config = dict(
    arch='mobilenet_v1',
    model='image classifier',
    dataset='microscope photos of single blood and bone marrow cells',
    train_examples=48542,
    image_size=64,
    crop_scale_min=1,
    horizontal_flip=True,
    targets=['smear'],
    num_classes=2,
    norm='batchnorm',
    activation='mish',
    channel_attention='se',
    depths=[4, 4, 4, 4],
    kernel_size=3,
    stem='single',
    widths=[80, 160, 320, 640],
    loss='cross_entropy',
    head_dropout=0.2,
    init='xavier_uniform',
    optimizer='normuon',
    muon_scale='original',
    lr=0.022,
    momentum=0.9,
    nesterov=True,
    orthogonalizer='newton_schulz_5',
    adamw_lr_other_params=0.00092,
    grad_clip=0.5,
    steps=4600,
    batch_size=48,
    epochs=4.5,
    lr_schedule='poly',
    final_lr_fraction=0.01,
    warmup_steps=230,
    weight_decay=0.03,
    adamw_weight_decay_other_params=0.01,
)
Rows from block 8, named by matrix and row number. Each number is 50 + 10 x the weight over the matrix's rms, rounded and kept within 0 to 99. All counts start at 0.
# conv: pointwise conv (model.blocks.8.conv.weight, 320x160x1x1), inputs 0-159
conv.32:55 61 35 46 45 40 51 62 51 58 43 42 57 45 48 34 48 26 54 38 40 49 48 33 57 38 53 55 31 45 38 31 60 52 58 37 55 46 43 41 49 25 43 45 45 49 67 51 49 50 49 49 61 50 65 70 51 40 59 67 57 56 57 42 50 61 62 60 48 71 50 60 68 51 54 39 49 52 54 50 43 48 52 41 65 42 46 52 41 37 63 35 44 16 51 48 62 51 73 53 67 57 65 61 48 27 44 54 57 45 59 39 43 22 62 49 42 47 38 61 46 56 52 57 69 52 54 57 50 46 61 43 60 68 43 40 39 58 57 38 53 51 51 36 60 50 61 63 46 50 38 61 36 37 54 56 52 56 61 58
conv.33:61 52 47 45 49 65 35 31 41 54 53 75 53 51 30 40 50 47 49 44 68 40 41 38 48 49 62 46 49 34 55 73 39 53 54 43 57 49 51 51 32 53 51 71 45 49 56 65 63 39 30 33 46 54 55 43 45 57 38 53 53 38 51 68 51 61 44 34 57 47 68 38 69 67 36 37 42 43 46 47 35 45 50 67 46 41 52 41 44 37 42 48 54 62 54 38 52 34 63 51 57 57 42 40 44 48 84 66 64 56 45 27 72 60 41 49 39 46 57 66 44 55 59 64 55 53 41 40 56 54 45 56 60 50 67 59 47 38 43 48 42 73 41 36 49 47 49 57 63 56 56 44 51 38 43 41 52 48 52 54
conv.34:52 49 54 45 52 40 39 55 50 45 35 59 45 34 53 48 25 58 61 39 60 51 23 57 55 34 49 50 48 64 60 42 62 66 60 48 54 49 46 66 46 30 43 56 40 44 36 42 53 50 49 51 48 45 62 50 39 63 48 50 34 62 54 40 46 61 50 60 55 56 43 49 51 45 37 40 46 65 50 61 55 55 37 56 41 40 43 57 44 38 80 38 74 55 36 52 52 48 27 53 46 51 45 63 41 34 62 55 51 39 59 54 67 59 46 59 56 47 42 55 54 29 77 66 47 48 69 65 47 49 45 63 39 47 57 47 45 45 57 48 67 45 54 51 50 45 41 50 54 56 50 44 51 57 54 55 60 38 49 53
conv.35:39 52 50 40 39 59 63 61 51 67 69 59 47 48 48 22 56 27 43 47 46 63 29 52 46 52 53 34 69 55 51 48 43 55 50 60 49 48 40 57 63 70 55 50 57 40 41 38 54 50 40 53 56 43 45 45 58 65 62 49 28 35 59 57 43 56 47 36 71 55 51 50 56 37 53 50 69 43 48 58 64 48 45 55 57 48 46 27 65 68 49 33 63 70 64 36 54 44 56 61 51 48 56 54 68 51 70 38 56 61 51 60 57 64 47 46 54 44 50 53 58 64 52 46 49 49 34 39 36 31 47 72 53 48 59 61 44 58 49 54 51 44 35 58 70 48 49 44 55 50 46 30 40 64 59 56 44 52 42 49
conv.36:47 55 31 52 61 61 42 50 65 46 54 31 36 62 35 47 45 53 45 54 52 49 41 48 24 36 41 51 39 46 49 50 58 42 42 44 39 57 62 47 33 38 55 69 46 58 53 60 43 62 52 37 55 40 57 65 48 50 58 74 58 60 41 44 39 57 49 52 32 53 54 57 68 53 38 43 40 55 34 38 59 59 58 48 49 45 54 52 45 52 56 43 51 67 67 44 42 61 51 66 39 50 51 53 51 54 56 68 42 50 54 44 44 77 55 57 36 54 41 72 43 39 44 49 60 69 66 44 46 62 80 41 50 62 47 65 50 50 39 52 58 41 58 45 61 57 61 69 54 70 57 59 59 33 54 46 42 54 62 49
conv.37:71 45 44 44 42 47 61 44 57 35 56 56 48 59 44 42 55 58 47 65 45 47 42 49 49 59 49 48 44 57 44 50 48 54 39 56 61 38 37 34 60 51 48 66 49 37 61 48 66 65 50 53 52 52 34 58 47 55 48 49 56 44 37 44 70 42 52 62 71 63 61 43 51 58 73 59 59 48 70 56 60 45 37 58 54 53 44 49 40 53 54 50 57 65 56 65 46 58 62 43 53 56 82 53 35 57 41 43 49 45 48 63 38 40 45 47 42 55 27 54 53 53 55 37 65 56 52 54 59 32 42 59 57 41 45 65 52 46 47 52 59 51 32 34 47 49 39 41 44 42 45 44 51 52 36 67 59 56 43 56
conv.38:44 38 37 64 38 43 46 40 52 62 49 49 57 42 50 57 65 56 44 39 65 41 35 58 62 88 42 58 48 47 45 49 50 55 37 60 55 54 48 51 51 53 31 46 38 66 48 40 35 80 48 38 54 47 63 50 63 57 56 61 51 48 45 46 41 47 52 53 49 60 46 39 49 45 63 54 72 54 65 57 54 54 56 56 40 57 56 38 55 56 33 58 58 34 58 62 57 37 42 48 56 54 55 36 58 51 63 64 57 42 48 50 43 49 52 46 36 49 53 60 54 41 66 66 48 35 53 49 36 53 65 45 34 48 73 59 47 49 55 71 64 77 31 46 52 52 41 32 47 54 27 54 70 53 56 24 54 58 70 33
conv.39:46 53 53 76 50 39 51 58 54 60 43 44 40 45 63 43 54 50 51 49 49 47 76 52 52 53 41 49 54 45 40 57 44 41 51 45 50 44 69 54 50 44 44 32 47 28 65 57 69 39 47 44 39 48 63 52 50 50 45 52 45 67 50 54 56 46 31 40 47 52 75 32 70 61 64 56 61 77 46 39 41 53 57 46 49 40 51 57 64 53 41 48 58 46 47 56 62 44 51 55 50 53 31 46 59 47 44 54 53 50 44 48 53 50 44 58 48 65 71 41 76 58 37 45 55 60 53 40 57 58 50 56 43 59 39 48 54 51 39 64 60 43 58 45 41 64 44 48 53 50 40 42 54 56 68 63 46 46 54 40
conv.40:54 44 62 43 39 50 48 46 68 54 46 41 43 52 53 55 57 50 37 60 50 32 36 50 58 32 50 60 60 39 36 47 43 34 59 50 52 56 36 43 47 60 42 51 58 32 55 46 46 65 48 41 62 54 54 37 53 48 71 55 50 28 62 53 43 75 59 51 52 46 64 41 55 47 64 50 51 23 43 46 49 43 50 46 43 66 69 73 50 44 48 63 50 62 54 32 57 57 52 51 46 58 42 58 58 62 29 64 47 63 52 60 62 47 53 60 56 45 54 51 65 47 47 57 56 56 30 35 47 47 41 52 64 51 52 53 40 64 31 65 58 43 47 55 49 59 36 40 48 40 45 45 46 49 68 53 66 44 39 42
conv.41:60 31 29 30 72 63 64 62 42 51 55 63 53 57 37 43 47 61 66 61 44 56 43 53 63 37 40 43 59 43 62 48 65 41 41 54 69 41 27 40 43 44 41 39 57 31 66 68 66 44 65 40 50 39 48 52 55 65 30 64 33 64 50 60 58 46 48 36 40 66 54 55 62 35 52 41 57 51 64 80 49 39 40 44 38 51 64 36 45 74 42 62 34 59 53 54 45 34 57 27 65 57 57 35 59 46 67 60 51 40 61 62 61 53 36 59 44 64 49 37 49 21 64 47 46 67 47 38 69 54 35 58 62 68 42 30 37 61 53 34 39 60 43 63 50 39 45 47 40 46 58 43 46 78 42 47 59 36 56 63
conv.42:65 38 52 50 34 51 62 62 50 76 60 43 47 47 40 58 48 45 51 50 43 48 65 36 49 44 47 37 53 52 26 58 65 48 38 60 46 72 45 58 27 63 51 42 67 32 38 47 37 48 63 46 54 45 48 60 41 47 51 44 36 56 43 63 69 31 66 49 43 47 49 41 49 57 47 56 61 55 50 48 56 32 57 61 36 46 61 42 52 47 48 62 28 57 55 78 46 62 67 42 59 55 48 51 58 58 64 52 43 46 49 30 34 47 49 67 26 64 57 46 44 66 46 46 48 55 45 36 37 59 51 34 64 48 69 40 74 60 51 47 58 41 47 62 52 60 51 43 53 72 58 62 57 53 52 50 75 42 44 47
conv.43:47 46 83 48 58 52 68 58 60 45 62 51 36 42 36 57 33 55 45 44 48 32 47 65 56 55 60 59 47 74 52 25 46 55 55 52 44 53 47 40 36 37 80 49 43 58 43 40 57 49 49 55 42 38 45 36 50 59 67 37 49 47 74 42 51 47 53 62 57 64 51 39 50 48 46 40 44 35 66 51 34 55 57 42 47 47 59 36 43 56 40 48 47 68 53 34 37 48 41 46 61 47 39 63 51 39 38 44 41 39 33 60 36 41 40 55 46 44 43 48 55 38 49 35 46 41 40 45 37 56 44 64 47 53 53 39 47 64 38 32 40 47 63 58 63 30 48 60 53 52 41 54 44 54 56 53 45 63 45 47
conv.44:56 44 48 54 49 53 56 47 43 58 37 44 47 50 51 46 54 36 64 59 59 66 55 54 61 61 63 54 45 48 63 37 52 52 26 30 54 38 47 59 52 54 31 51 39 53 59 52 51 40 36 46 46 45 44 47 41 48 36 57 49 57 29 48 48 37 50 46 52 43 56 51 51 45 52 63 60 49 55 41 56 43 70 39 43 44 50 56 46 59 55 29 56 58 37 46 29 57 56 66 61 54 34 52 56 75 68 56 46 37 54 47 47 45 30 44 56 51 57 51 40 25 41 58 71 47 42 34 48 52 44 36 33 50 44 56 58 45 37 55 49 48 65 54 49 52 50 28 49 47 59 52 46 38 44 42 49 49 45 65
conv.45:42 40 55 47 58 60 50 44 55 59 52 63 59 52 26 44 49 52 72 47 37 72 34 44 51 42 48 38 52 49 43 51 48 45 58 47 64 40 48 44 56 49 42 53 54 41 69 42 56 64 52 47 49 63 55 58 59 50 50 44 52 59 31 57 40 54 55 65 56 43 55 63 58 54 56 48 54 65 64 53 49 68 57 53 56 45 57 52 35 41 52 61 46 63 58 38 35 46 45 44 50 56 49 61 41 51 57 34 60 47 58 34 46 62 46 64 68 51 54 57 49 45 51 50 45 37 65 59 58 31 56 62 49 54 49 65 39 37 60 50 58 60 44 47 47 43 49 47 42 61 64 49 49 57 58 57 51 51 70 55
conv.46:55 45 54 38 48 58 57 43 60 63 49 40 38 88 45 47 54 46 40 37 55 60 35 35 53 53 44 52 44 73 56 34 52 47 69 48 51 50 51 61 45 50 50 36 44 56 45 43 59 47 61 40 49 49 61 73 55 53 59 48 59 58 59 64 57 43 48 64 65 67 50 57 62 41 54 36 44 29 35 47 43 50 41 56 58 48 46 58 55 72 59 68 43 49 60 33 38 47 47 42 72 59 58 62 74 46 54 60 49 49 51 50 61 50 45 54 48 60 45 43 36 49 64 61 33 48 69 45 41 51 59 45 41 38 46 50 40 67 50 53 59 46 44 61 46 56 46 46 48 30 60 57 35 54 38 46 52 35 63 60
conv.47:42 43 47 46 63 51 48 45 29 37 36 32 44 57 59 70 54 72 59 31 42 40 49 68 49 41 42 46 54 44 54 42 44 47 56 68 48 56 72 61 71 54 50 40 77 51 51 59 56 49 42 51 70 46 56 68 41 52 58 50 64 54 50 54 48 42 50 51 48 40 48 61 68 41 35 44 59 56 41 33 45 58 54 50 48 52 60 43 52 46 48 59 43 50 52 58 38 42 39 25 46 53 41 57 52 42 54 67 36 42 68 55 46 63 63 82 46 45 39 51 37 59 57 62 67 53 39 45 44 51 45 37 53 37 46 29 45 52 51 29 49 54 36 58 42 51 37 49 54 47 30 62 57 48 47 46 50 59 51 54
conv.48:61 59 51 50 44 53 45 55 43 50 44 67 47 60 38 43 48 46 45 58 47 53 50 49 62 46 30 53 48 51 55 41 61 34 31 39 57 47 53 61 40 54 42 43 28 44 49 79 76 52 60 55 52 69 51 37 44 51 53 41 40 46 56 36 50 49 54 49 44 63 65 56 52 50 43 55 28 51 57 62 51 64 37 48 56 62 44 36 52 36 45 52 63 52 39 63 47 43 38 63 53 40 58 59 55 52 59 61 56 48 39 59 59 20 62 55 52 51 46 47 53 52 54 57 41 39 31 49 61 69 37 67 52 40 51 44 43 68 51 46 49 56 53 38 41 25 47 39 57 45 53 59 42 61 56 60 50 60 53 56
conv.49:57 60 39 53 47 48 29 52 34 67 53 43 33 48 46 51 50 64 52 52 59 82 38 34 54 58 53 63 53 42 39 32 65 40 34 73 45 70 63 39 59 52 58 41 31 74 54 46 47 52 43 40 53 41 41 41 33 50 34 43 54 50 51 66 57 54 67 58 49 64 45 36 45 41 55 52 28 40 45 64 46 56 53 39 45 39 51 51 51 69 51 55 52 48 61 48 46 58 55 35 38 33 39 44 34 34 59 54 32 37 60 55 54 37 51 61 52 66 60 56 48 58 62 45 63 42 49 46 58 60 36 51 38 53 53 58 52 35 58 61 42 36 54 58 45 46 38 54 50 29 52 55 53 24 61 45 52 40 58 40
conv.50:45 46 40 44 67 41 53 56 42 51 49 52 71 41 43 48 49 43 65 40 58 61 26 34 49 61 44 55 48 67 60 57 65 60 51 56 63 52 67 45 29 56 57 48 54 66 72 36 43 32 54 41 53 66 52 59 51 39 62 54 45 54 43 50 49 49 44 40 47 38 43 60 31 53 33 56 47 62 37 48 58 54 44 23 48 53 43 44 59 61 52 36 54 54 40 70 55 49 39 40 43 38 51 51 52 46 45 33 48 63 45 44 52 51 48 64 59 37 66 56 49 51 45 54 56 43 73 67 59 66 40 55 60 54 69 37 71 48 52 29 49 46 42 72 43 44 42 33 52 60 42 53 46 36 49 55 51 49 56 50
conv.51:31 61 69 51 58 48 45 41 42 49 63 45 48 75 68 53 44 36 52 59 54 51 45 49 50 65 52 49 53 54 64 41 36 66 51 66 55 59 56 60 53 52 40 45 48 27 40 51 53 52 66 42 38 26 58 34 58 54 66 54 48 37 43 63 48 64 48 47 51 33 41 69 46 46 44 67 56 54 55 48 46 67 59 70 35 49 47 49 59 61 50 52 41 58 57 54 40 36 41 46 38 74 29 46 59 61 41 50 54 62 30 57 54 36 45 51 42 51 44 48 31 62 56 68 52 43 52 53 40 38 74 51 50 45 37 37 46 37 37 36 37 58 53 36 56 45 46 63 35 51 60 44 27 34 38 43 53 43 47 46
conv.52:49 38 56 47 61 53 51 49 35 55 43 48 56 53 48 54 44 49 34 52 47 39 51 40 51 57 64 63 67 57 24 66 55 60 53 43 34 42 60 51 43 53 47 48 57 37 29 54 49 45 68 51 56 61 60 62 39 42 41 64 44 35 30 50 54 29 53 57 63 49 59 51 62 45 43 27 46 38 51 16 70 56 30 54 55 46 45 48 56 72 60 45 43 55 43 69 49 49 56 48 36 32 46 72 66 45 66 49 47 51 60 54 39 32 74 36 30 43 46 68 56 50 55 41 56 34 51 49 51 56 53 60 38 37 48 39 49 31 57 36 48 50 30 53 59 56 43 55 57 40 50 66 56 53 34 53 48 41 42 41
conv.53:53 51 35 76 53 38 53 59 48 64 42 48 51 29 41 64 55 49 46 54 50 54 48 51 36 43 58 65 57 62 54 51 59 44 45 56 45 59 47 52 59 29 55 44 46 68 58 54 50 47 44 56 38 47 58 46 44 52 53 63 51 61 45 40 60 62 52 40 60 41 39 60 49 66 52 60 45 78 56 63 60 51 53 45 48 45 40 52 51 54 64 41 40 51 45 26 46 67 46 52 42 52 51 48 37 60 49 59 51 48 59 58 58 48 40 39 56 55 68 43 48 61 48 56 47 48 47 55 57 47 58 49 49 64 69 55 56 37 57 44 50 41 41 73 36 53 38 54 46 52 56 48 68 53 45 42 58 54 35 66
conv.54:48 55 30 39 49 52 55 29 40 59 55 49 37 59 69 59 35 47 51 51 47 43 63 30 55 46 44 53 39 51 52 46 51 68 58 42 59 58 50 55 40 53 33 48 49 43 58 55 47 65 58 48 53 63 54 60 52 52 37 49 52 36 43 75 57 67 79 43 41 50 38 51 43 48 50 45 58 55 38 49 54 54 45 43 51 34 50 39 64 56 57 44 30 49 46 39 69 47 39 43 44 52 38 47 57 41 52 60 45 47 32 48 26 61 25 57 50 59 60 75 41 49 47 48 46 47 47 62 37 62 48 56 57 45 59 35 56 52 33 54 27 53 49 55 42 51 55 59 50 52 51 58 34 52 48 32 65 56 59 41
conv.55:56 48 60 59 64 49 44 80 87 65 45 59 56 48 50 46 48 47 59 37 57 65 58 55 54 38 42 42 70 54 21 34 65 67 26 57 48 48 69 49 26 50 45 41 55 50 51 53 61 36 47 56 46 57 50 81 42 42 51 45 45 43 58 42 46 40 68 65 56 67 46 62 26 53 35 48 46 49 47 45 66 48 55 36 29 40 42 46 67 38 36 47 58 44 56 73 50 51 51 45 47 46 60 62 57 46 42 43 65 47 47 40 55 62 57 58 56 32 53 49 34 69 49 64 57 63 52 38 57 61 37 44 41 52 39 44 45 43 47 48 30 62 53 45 62 63 53 55 49 46 36 41 39 59 45 51 41 67 62 56
conv.56:47 51 51 50 38 39 57 42 44 43 52 51 43 51 58 67 42 47 74 47 61 55 73 38 47 37 45 42 67 56 61 34 61 60 39 42 42 51 56 54 60 42 50 49 62 35 40 37 44 55 47 45 58 40 49 50 77 52 46 66 43 62 51 50 58 59 52 45 63 57 54 54 59 43 52 54 38 51 59 30 60 43 59 57 29 33 66 49 52 46 39 52 53 47 34 47 55 55 51 55 36 69 55 44 52 60 56 60 71 54 40 74 38 61 48 51 59 41 44 34 63 59 65 42 49 44 67 51 41 57 39 40 51 53 51 54 57 36 41 53 60 67 56 60 57 65 40 51 56 33 38 54 64 39 71 52 52 51 55 50
conv.57:62 65 34 47 54 25 36 55 68 52 50 49 63 63 57 47 54 45 47 48 46 42 65 45 39 54 49 65 36 49 56 41 40 45 33 35 46 46 45 52 55 63 61 57 45 71 51 46 53 48 51 69 41 27 62 45 38 55 48 50 48 46 33 56 61 46 34 45 36 63 39 55 42 34 58 26 55 44 52 45 43 37 50 46 36 67 54 47 49 53 40 35 24 64 59 52 44 27 55 60 50 46 54 53 42 47 55 41 63 63 38 67 20 60 61 62 34 55 46 53 31 47 56 54 52 55 46 47 38 47 53 56 56 44 49 30 39 61 55 57 42 41 56 49 41 57 50 49 46 30 58 51 63 57 50 45 50 35 45 61
conv.58:50 42 64 57 64 39 29 46 61 41 40 65 29 44 45 49 56 50 47 45 65 46 56 61 54 69 58 35 45 64 44 59 62 35 53 46 34 33 45 39 43 39 52 54 45 57 54 38 45 58 69 39 50 52 51 70 37 55 51 49 69 54 49 53 43 38 62 45 45 30 56 52 46 47 61 78 47 40 46 56 35 36 42 53 45 52 54 46 64 65 49 53 52 51 64 47 38 63 40 52 69 54 60 69 54 51 51 53 56 57 53 55 59 56 42 48 48 45 52 44 58 37 51 63 40 59 41 51 51 57 35 37 52 34 55 46 43 55 67 50 61 40 40 40 42 38 54 49 52 51 53 54 28 62 41 52 51 40 47 45
conv.59:56 53 35 42 42 45 48 55 49 44 45 43 54 48 47 57 42 56 49 48 49 58 56 52 47 53 52 48 43 53 26 57 46 50 53 43 54 51 42 53 53 42 63 50 53 41 34 65 40 44 50 37 48 58 48 60 53 60 46 70 41 49 41 56 48 61 44 48 72 63 58 63 41 53 60 46 57 62 36 48 47 42 53 40 68 48 51 60 46 55 53 57 43 54 43 74 36 58 31 61 49 59 34 49 59 64 63 73 45 51 71 64 59 60 56 52 46 35 64 51 59 59 52 48 36 57 54 68 39 56 53 54 51 55 45 59 61 42 64 68 67 46 49 51 54 21 42 48 59 41 53 70 54 44 48 56 35 36 40 41
conv.60:47 37 55 40 55 47 50 62 43 65 41 54 57 49 42 49 46 50 39 54 49 58 51 44 56 47 38 49 72 47 38 47 41 32 59 55 26 47 54 51 44 57 46 54 37 64 48 48 68 48 54 40 44 49 54 61 40 62 50 40 43 50 64 50 54 36 36 38 54 47 46 58 47 58 46 37 62 36 44 51 42 45 29 62 54 54 58 37 36 52 43 59 50 62 52 58 31 36 40 43 69 50 48 55 46 73 50 50 58 47 29 30 51 54 61 52 59 50 49 56 34 64 54 51 62 52 55 30 46 35 47 55 81 52 37 48 45 47 55 59 61 48 70 72 54 42 46 63 66 63 58 32 44 73 63 75 60 47 44 38
conv.61:69 50 53 47 41 51 41 36 57 69 60 58 53 66 48 51 60 58 47 48 59 53 51 47 49 63 75 69 69 49 52 44 33 62 55 75 43 42 45 38 53 57 57 46 55 42 39 54 73 62 44 47 43 59 39 40 41 34 57 55 65 44 40 54 55 50 51 49 55 47 45 34 45 67 38 66 40 47 62 38 50 58 49 49 46 54 47 41 60 48 58 48 38 47 57 51 36 52 40 35 58 27 45 50 78 48 48 40 40 41 52 77 43 49 41 49 35 39 56 40 36 35 38 58 51 54 36 36 61 60 62 50 55 33 47 66 51 48 34 46 38 47 78 49 46 46 43 40 54 61 48 57 57 42 44 40 36 53 60 59
conv.62:56 48 57 43 62 41 44 45 40 57 48 59 53 67 50 48 40 48 50 60 48 53 64 51 46 38 56 46 48 58 43 36 48 75 55 55 52 64 44 46 44 67 52 52 71 17 47 50 56 66 55 59 32 36 35 50 35 57 65 38 49 49 53 42 34 52 43 61 53 42 58 38 47 47 80 44 72 33 44 44 64 71 49 63 35 46 50 61 57 46 60 44 42 47 51 47 43 57 53 60 46 67 40 53 49 49 61 34 39 58 51 50 45 44 48 49 59 57 53 44 55 45 51 44 55 54 63 59 44 43 68 45 54 43 43 50 46 47 37 67 60 58 63 48 35 53 48 47 40 46 45 45 39 52 41 62 83 46 52 60
conv.63:49 65 46 40 58 52 54 39 52 63 64 44 50 48 45 68 45 45 62 49 39 35 58 50 43 48 55 55 54 36 54 57 50 59 44 56 55 52 43 50 42 49 39 54 59 63 74 54 30 41 61 38 42 33 43 66 53 26 61 19 51 48 72 47 69 49 39 42 46 48 53 53 60 58 45 41 49 51 55 39 28 42 52 50 56 48 51 51 41 39 46 66 47 63 37 57 55 61 41 48 36 58 59 40 46 58 59 65 35 47 54 56 59 56 50 62 66 70 54 31 38 33 33 61 49 56 68 36 64 33 50 75 55 57 49 50 50 35 54 34 70 47 51 53 36 45 34 34 52 58 50 37 41 53 50 35 54 56 37 41
conv.64:54 33 52 52 58 56 57 61 45 52 61 38 39 53 49 50 40 45 61 54 71 65 49 47 52 47 45 47 45 59 39 37 50 59 32 47 54 57 57 54 61 52 58 59 51 41 59 47 74 44 47 27 66 54 27 47 61 69 43 65 56 63 44 58 43 62 46 50 52 53 46 43 64 24 38 42 34 61 53 58 57 44 50 41 43 53 58 61 75 48 50 44 52 44 44 42 49 51 54 45 51 47 54 62 48 53 48 64 47 40 40 32 70 62 45 55 49 53 52 62 53 63 39 52 58 42 43 44 55 34 40 42 41 48 50 20 36 49 65 45 50 48 40 43 50 38 49 70 55 42 47 73 50 41 35 46 47 57 51 55
conv.65:44 51 45 30 52 52 57 63 43 65 60 59 45 53 45 53 30 50 55 43 44 53 62 38 50 64 45 40 56 41 34 60 55 59 51 66 46 50 51 46 47 45 48 39 57 39 36 49 49 39 37 27 40 47 39 46 49 49 51 51 62 60 60 59 59 52 60 44 43 64 41 59 63 37 47 70 42 58 49 61 44 40 58 56 44 47 47 54 40 51 48 41 55 48 64 40 51 59 43 55 40 58 64 45 41 27 52 58 57 50 59 63 46 48 39 40 35 51 42 50 50 29 42 53 65 34 43 35 51 57 52 55 57 33 48 58 43 89 55 54 32 33 58 63 74 65 48 60 48 39 53 32 50 53 50 44 36 38 49 41
conv.66:33 40 39 52 35 37 77 41 53 61 58 45 59 41 31 44 64 65 51 46 69 50 40 43 49 43 51 54 49 65 37 56 48 49 57 54 57 57 49 54 34 52 39 62 55 45 56 55 45 42 63 43 60 54 57 51 33 47 53 46 49 45 39 73 56 52 48 25 39 51 40 37 47 33 57 59 44 53 58 61 63 43 55 56 52 53 48 52 55 38 63 42 48 66 63 69 38 52 32 28 44 73 59 58 49 56 62 37 56 62 51 37 45 45 46 41 59 45 72 57 44 46 59 63 64 54 51 43 58 41 45 58 49 57 50 53 53 46 53 51 43 39 56 53 60 54 64 53 49 46 42 33 37 63 56 46 55 46 55 29
conv.67:51 56 51 60 44 50 46 42 46 47 38 56 39 54 44 42 44 36 63 43 70 59 42 42 55 53 49 47 33 46 47 70 48 57 68 55 37 60 46 44 46 70 49 45 44 61 45 42 55 65 48 39 69 61 37 43 66 35 58 43 64 53 49 49 49 40 59 50 53 41 72 55 53 41 30 56 44 47 46 46 54 50 44 58 57 54 59 56 39 41 42 45 46 64 52 34 46 52 57 42 67 53 57 34 52 46 28 48 77 50 52 45 59 47 23 57 44 56 53 45 52 46 45 44 49 56 56 46 30 58 42 46 57 54 34 69 27 54 56 59 71 46 52 51 63 45 52 41 38 44 75 48 45 52 44 52 56 53 34 55
conv.68:46 47 65 69 43 53 49 43 58 63 47 43 46 43 46 33 32 34 45 54 63 38 51 68 59 70 35 46 60 46 37 56 50 43 42 75 43 37 53 53 64 70 40 42 31 35 58 47 44 47 52 42 32 48 37 45 68 47 44 51 44 71 59 63 49 54 79 54 48 50 52 46 56 36 41 46 72 63 40 45 36 57 42 42 51 37 49 50 66 59 46 29 43 40 43 61 46 52 37 46 71 47 50 42 35 50 60 54 38 36 73 56 64 41 53 47 49 54 51 51 38 56 35 64 49 45 44 52 60 67 43 60 43 40 59 61 33 69 55 63 59 48 58 50 44 44 37 55 46 44 63 49 65 38 60 52 70 44 32 58
conv.69:47 44 45 53 43 33 55 64 32 54 46 46 65 61 52 71 41 56 60 55 44 53 59 56 42 58 53 48 43 61 53 64 50 62 48 47 54 48 34 69 55 80 55 56 37 47 39 60 46 50 53 46 63 47 52 43 56 44 42 45 50 48 46 46 63 44 57 45 51 42 56 60 42 50 53 50 32 54 39 63 39 42 45 44 64 60 64 45 47 58 48 54 36 52 45 38 31 55 48 58 51 51 70 77 63 51 63 53 51 57 51 50 43 35 43 46 43 45 44 31 46 54 59 52 52 53 48 46 44 35 50 64 62 49 37 52 40 57 40 47 42 46 28 73 43 35 62 55 59 40 40 76 49 48 41 41 54 53 54 67
conv.70:40 33 32 46 45 46 18 54 70 41 48 42 66 56 62 46 60 62 43 51 44 64 49 46 51 41 61 51 47 63 50 51 57 45 50 60 44 57 42 50 36 53 46 52 55 47 55 50 47 31 53 44 47 42 49 78 52 55 45 46 35 51 45 51 48 54 55 32 51 57 44 48 45 54 40 52 59 46 55 59 68 38 46 65 47 45 55 56 41 65 44 50 36 52 36 36 38 34 30 60 50 56 72 43 52 77 47 57 34 46 55 73 48 46 49 43 53 42 63 62 53 51 51 58 59 50 64 57 59 46 37 53 58 35 72 37 55 35 49 35 35 40 56 55 57 34 66 50 61 44 41 50 51 46 55 43 46 42 44 47
conv.71:57 44 37 66 59 62 14 48 65 49 60 62 49 36 42 71 54 52 31 48 59 50 50 53 60 38 59 61 33 46 58 42 60 58 55 47 50 63 47 53 48 52 42 55 39 53 46 54 44 66 38 57 37 49 73 33 56 49 56 57 54 42 66 37 58 55 28 54 56 57 66 49 52 49 54 34 52 68 42 40 49 62 65 54 34 55 61 50 45 50 54 45 48 60 74 72 56 42 79 52 47 40 42 60 53 72 49 38 47 55 43 44 68 63 45 56 46 52 41 48 47 51 49 33 36 22 57 44 43 55 46 34 43 65 53 37 45 49 52 43 64 65 70 55 52 33 51 47 40 47 55 54 52 65 63 51 58 36 60 65
conv.72:37 40 75 40 48 46 74 63 37 47 48 42 52 55 43 56 73 48 47 49 57 45 53 83 58 54 41 52 57 49 35 41 52 56 34 71 30 61 61 54 47 44 39 65 60 53 54 40 51 74 38 52 35 57 69 44 46 40 54 54 45 60 53 43 46 44 48 54 61 46 44 51 52 31 47 44 28 34 38 48 53 54 42 52 46 43 51 49 45 40 38 55 71 62 56 52 51 67 49 51 42 51 68 43 51 39 75 54 55 67 54 52 51 58 31 39 40 54 41 58 43 59 27 56 64 53 44 50 47 61 55 55 53 57 57 58 69 41 39 43 51 51 51 47 49 30 51 49 66 43 44 45 63 48 47 60 57 54 34 31
conv.73:53 58 47 47 53 33 49 57 76 46 58 50 56 52 48 58 56 42 73 54 55 42 48 61 54 60 56 68 56 52 51 55 61 55 55 34 48 63 67 35 32 32 31 31 66 46 55 58 59 46 52 54 52 46 61 44 55 62 55 55 55 48 52 54 51 47 47 53 50 55 68 56 36 50 51 46 58 68 54 76 59 46 57 55 48 42 55 55 58 33 55 48 41 54 55 50 46 55 42 47 64 61 50 43 53 53 41 41 56 39 45 64 58 45 58 39 42 39 58 46 54 45 53 39 54 50 42 46 54 40 36 49 69 41 39 40 46 63 47 50 59 45 58 63 57 55 44 57 35 48 73 55 69 50 51 52 22 61 41 35
conv.74:40 59 53 60 56 27 53 50 44 67 42 71 55 59 59 30 49 56 51 32 49 35 70 66 51 34 44 50 35 39 27 48 40 75 59 49 46 43 31 56 46 37 49 44 59 57 66 34 69 50 38 30 50 32 46 45 45 39 57 49 60 51 53 40 52 46 41 54 57 46 54 47 44 27 61 55 45 70 56 51 59 42 65 51 51 54 43 55 44 44 46 51 55 43 58 22 58 52 42 51 25 62 44 59 52 52 55 45 56 59 48 39 43 40 44 57 67 35 70 46 66 37 62 50 37 55 46 51 51 38 45 53 58 53 51 48 64 59 58 36 51 48 54 59 57 52 50 43 67 47 33 56 48 48 52 66 52 53 74 67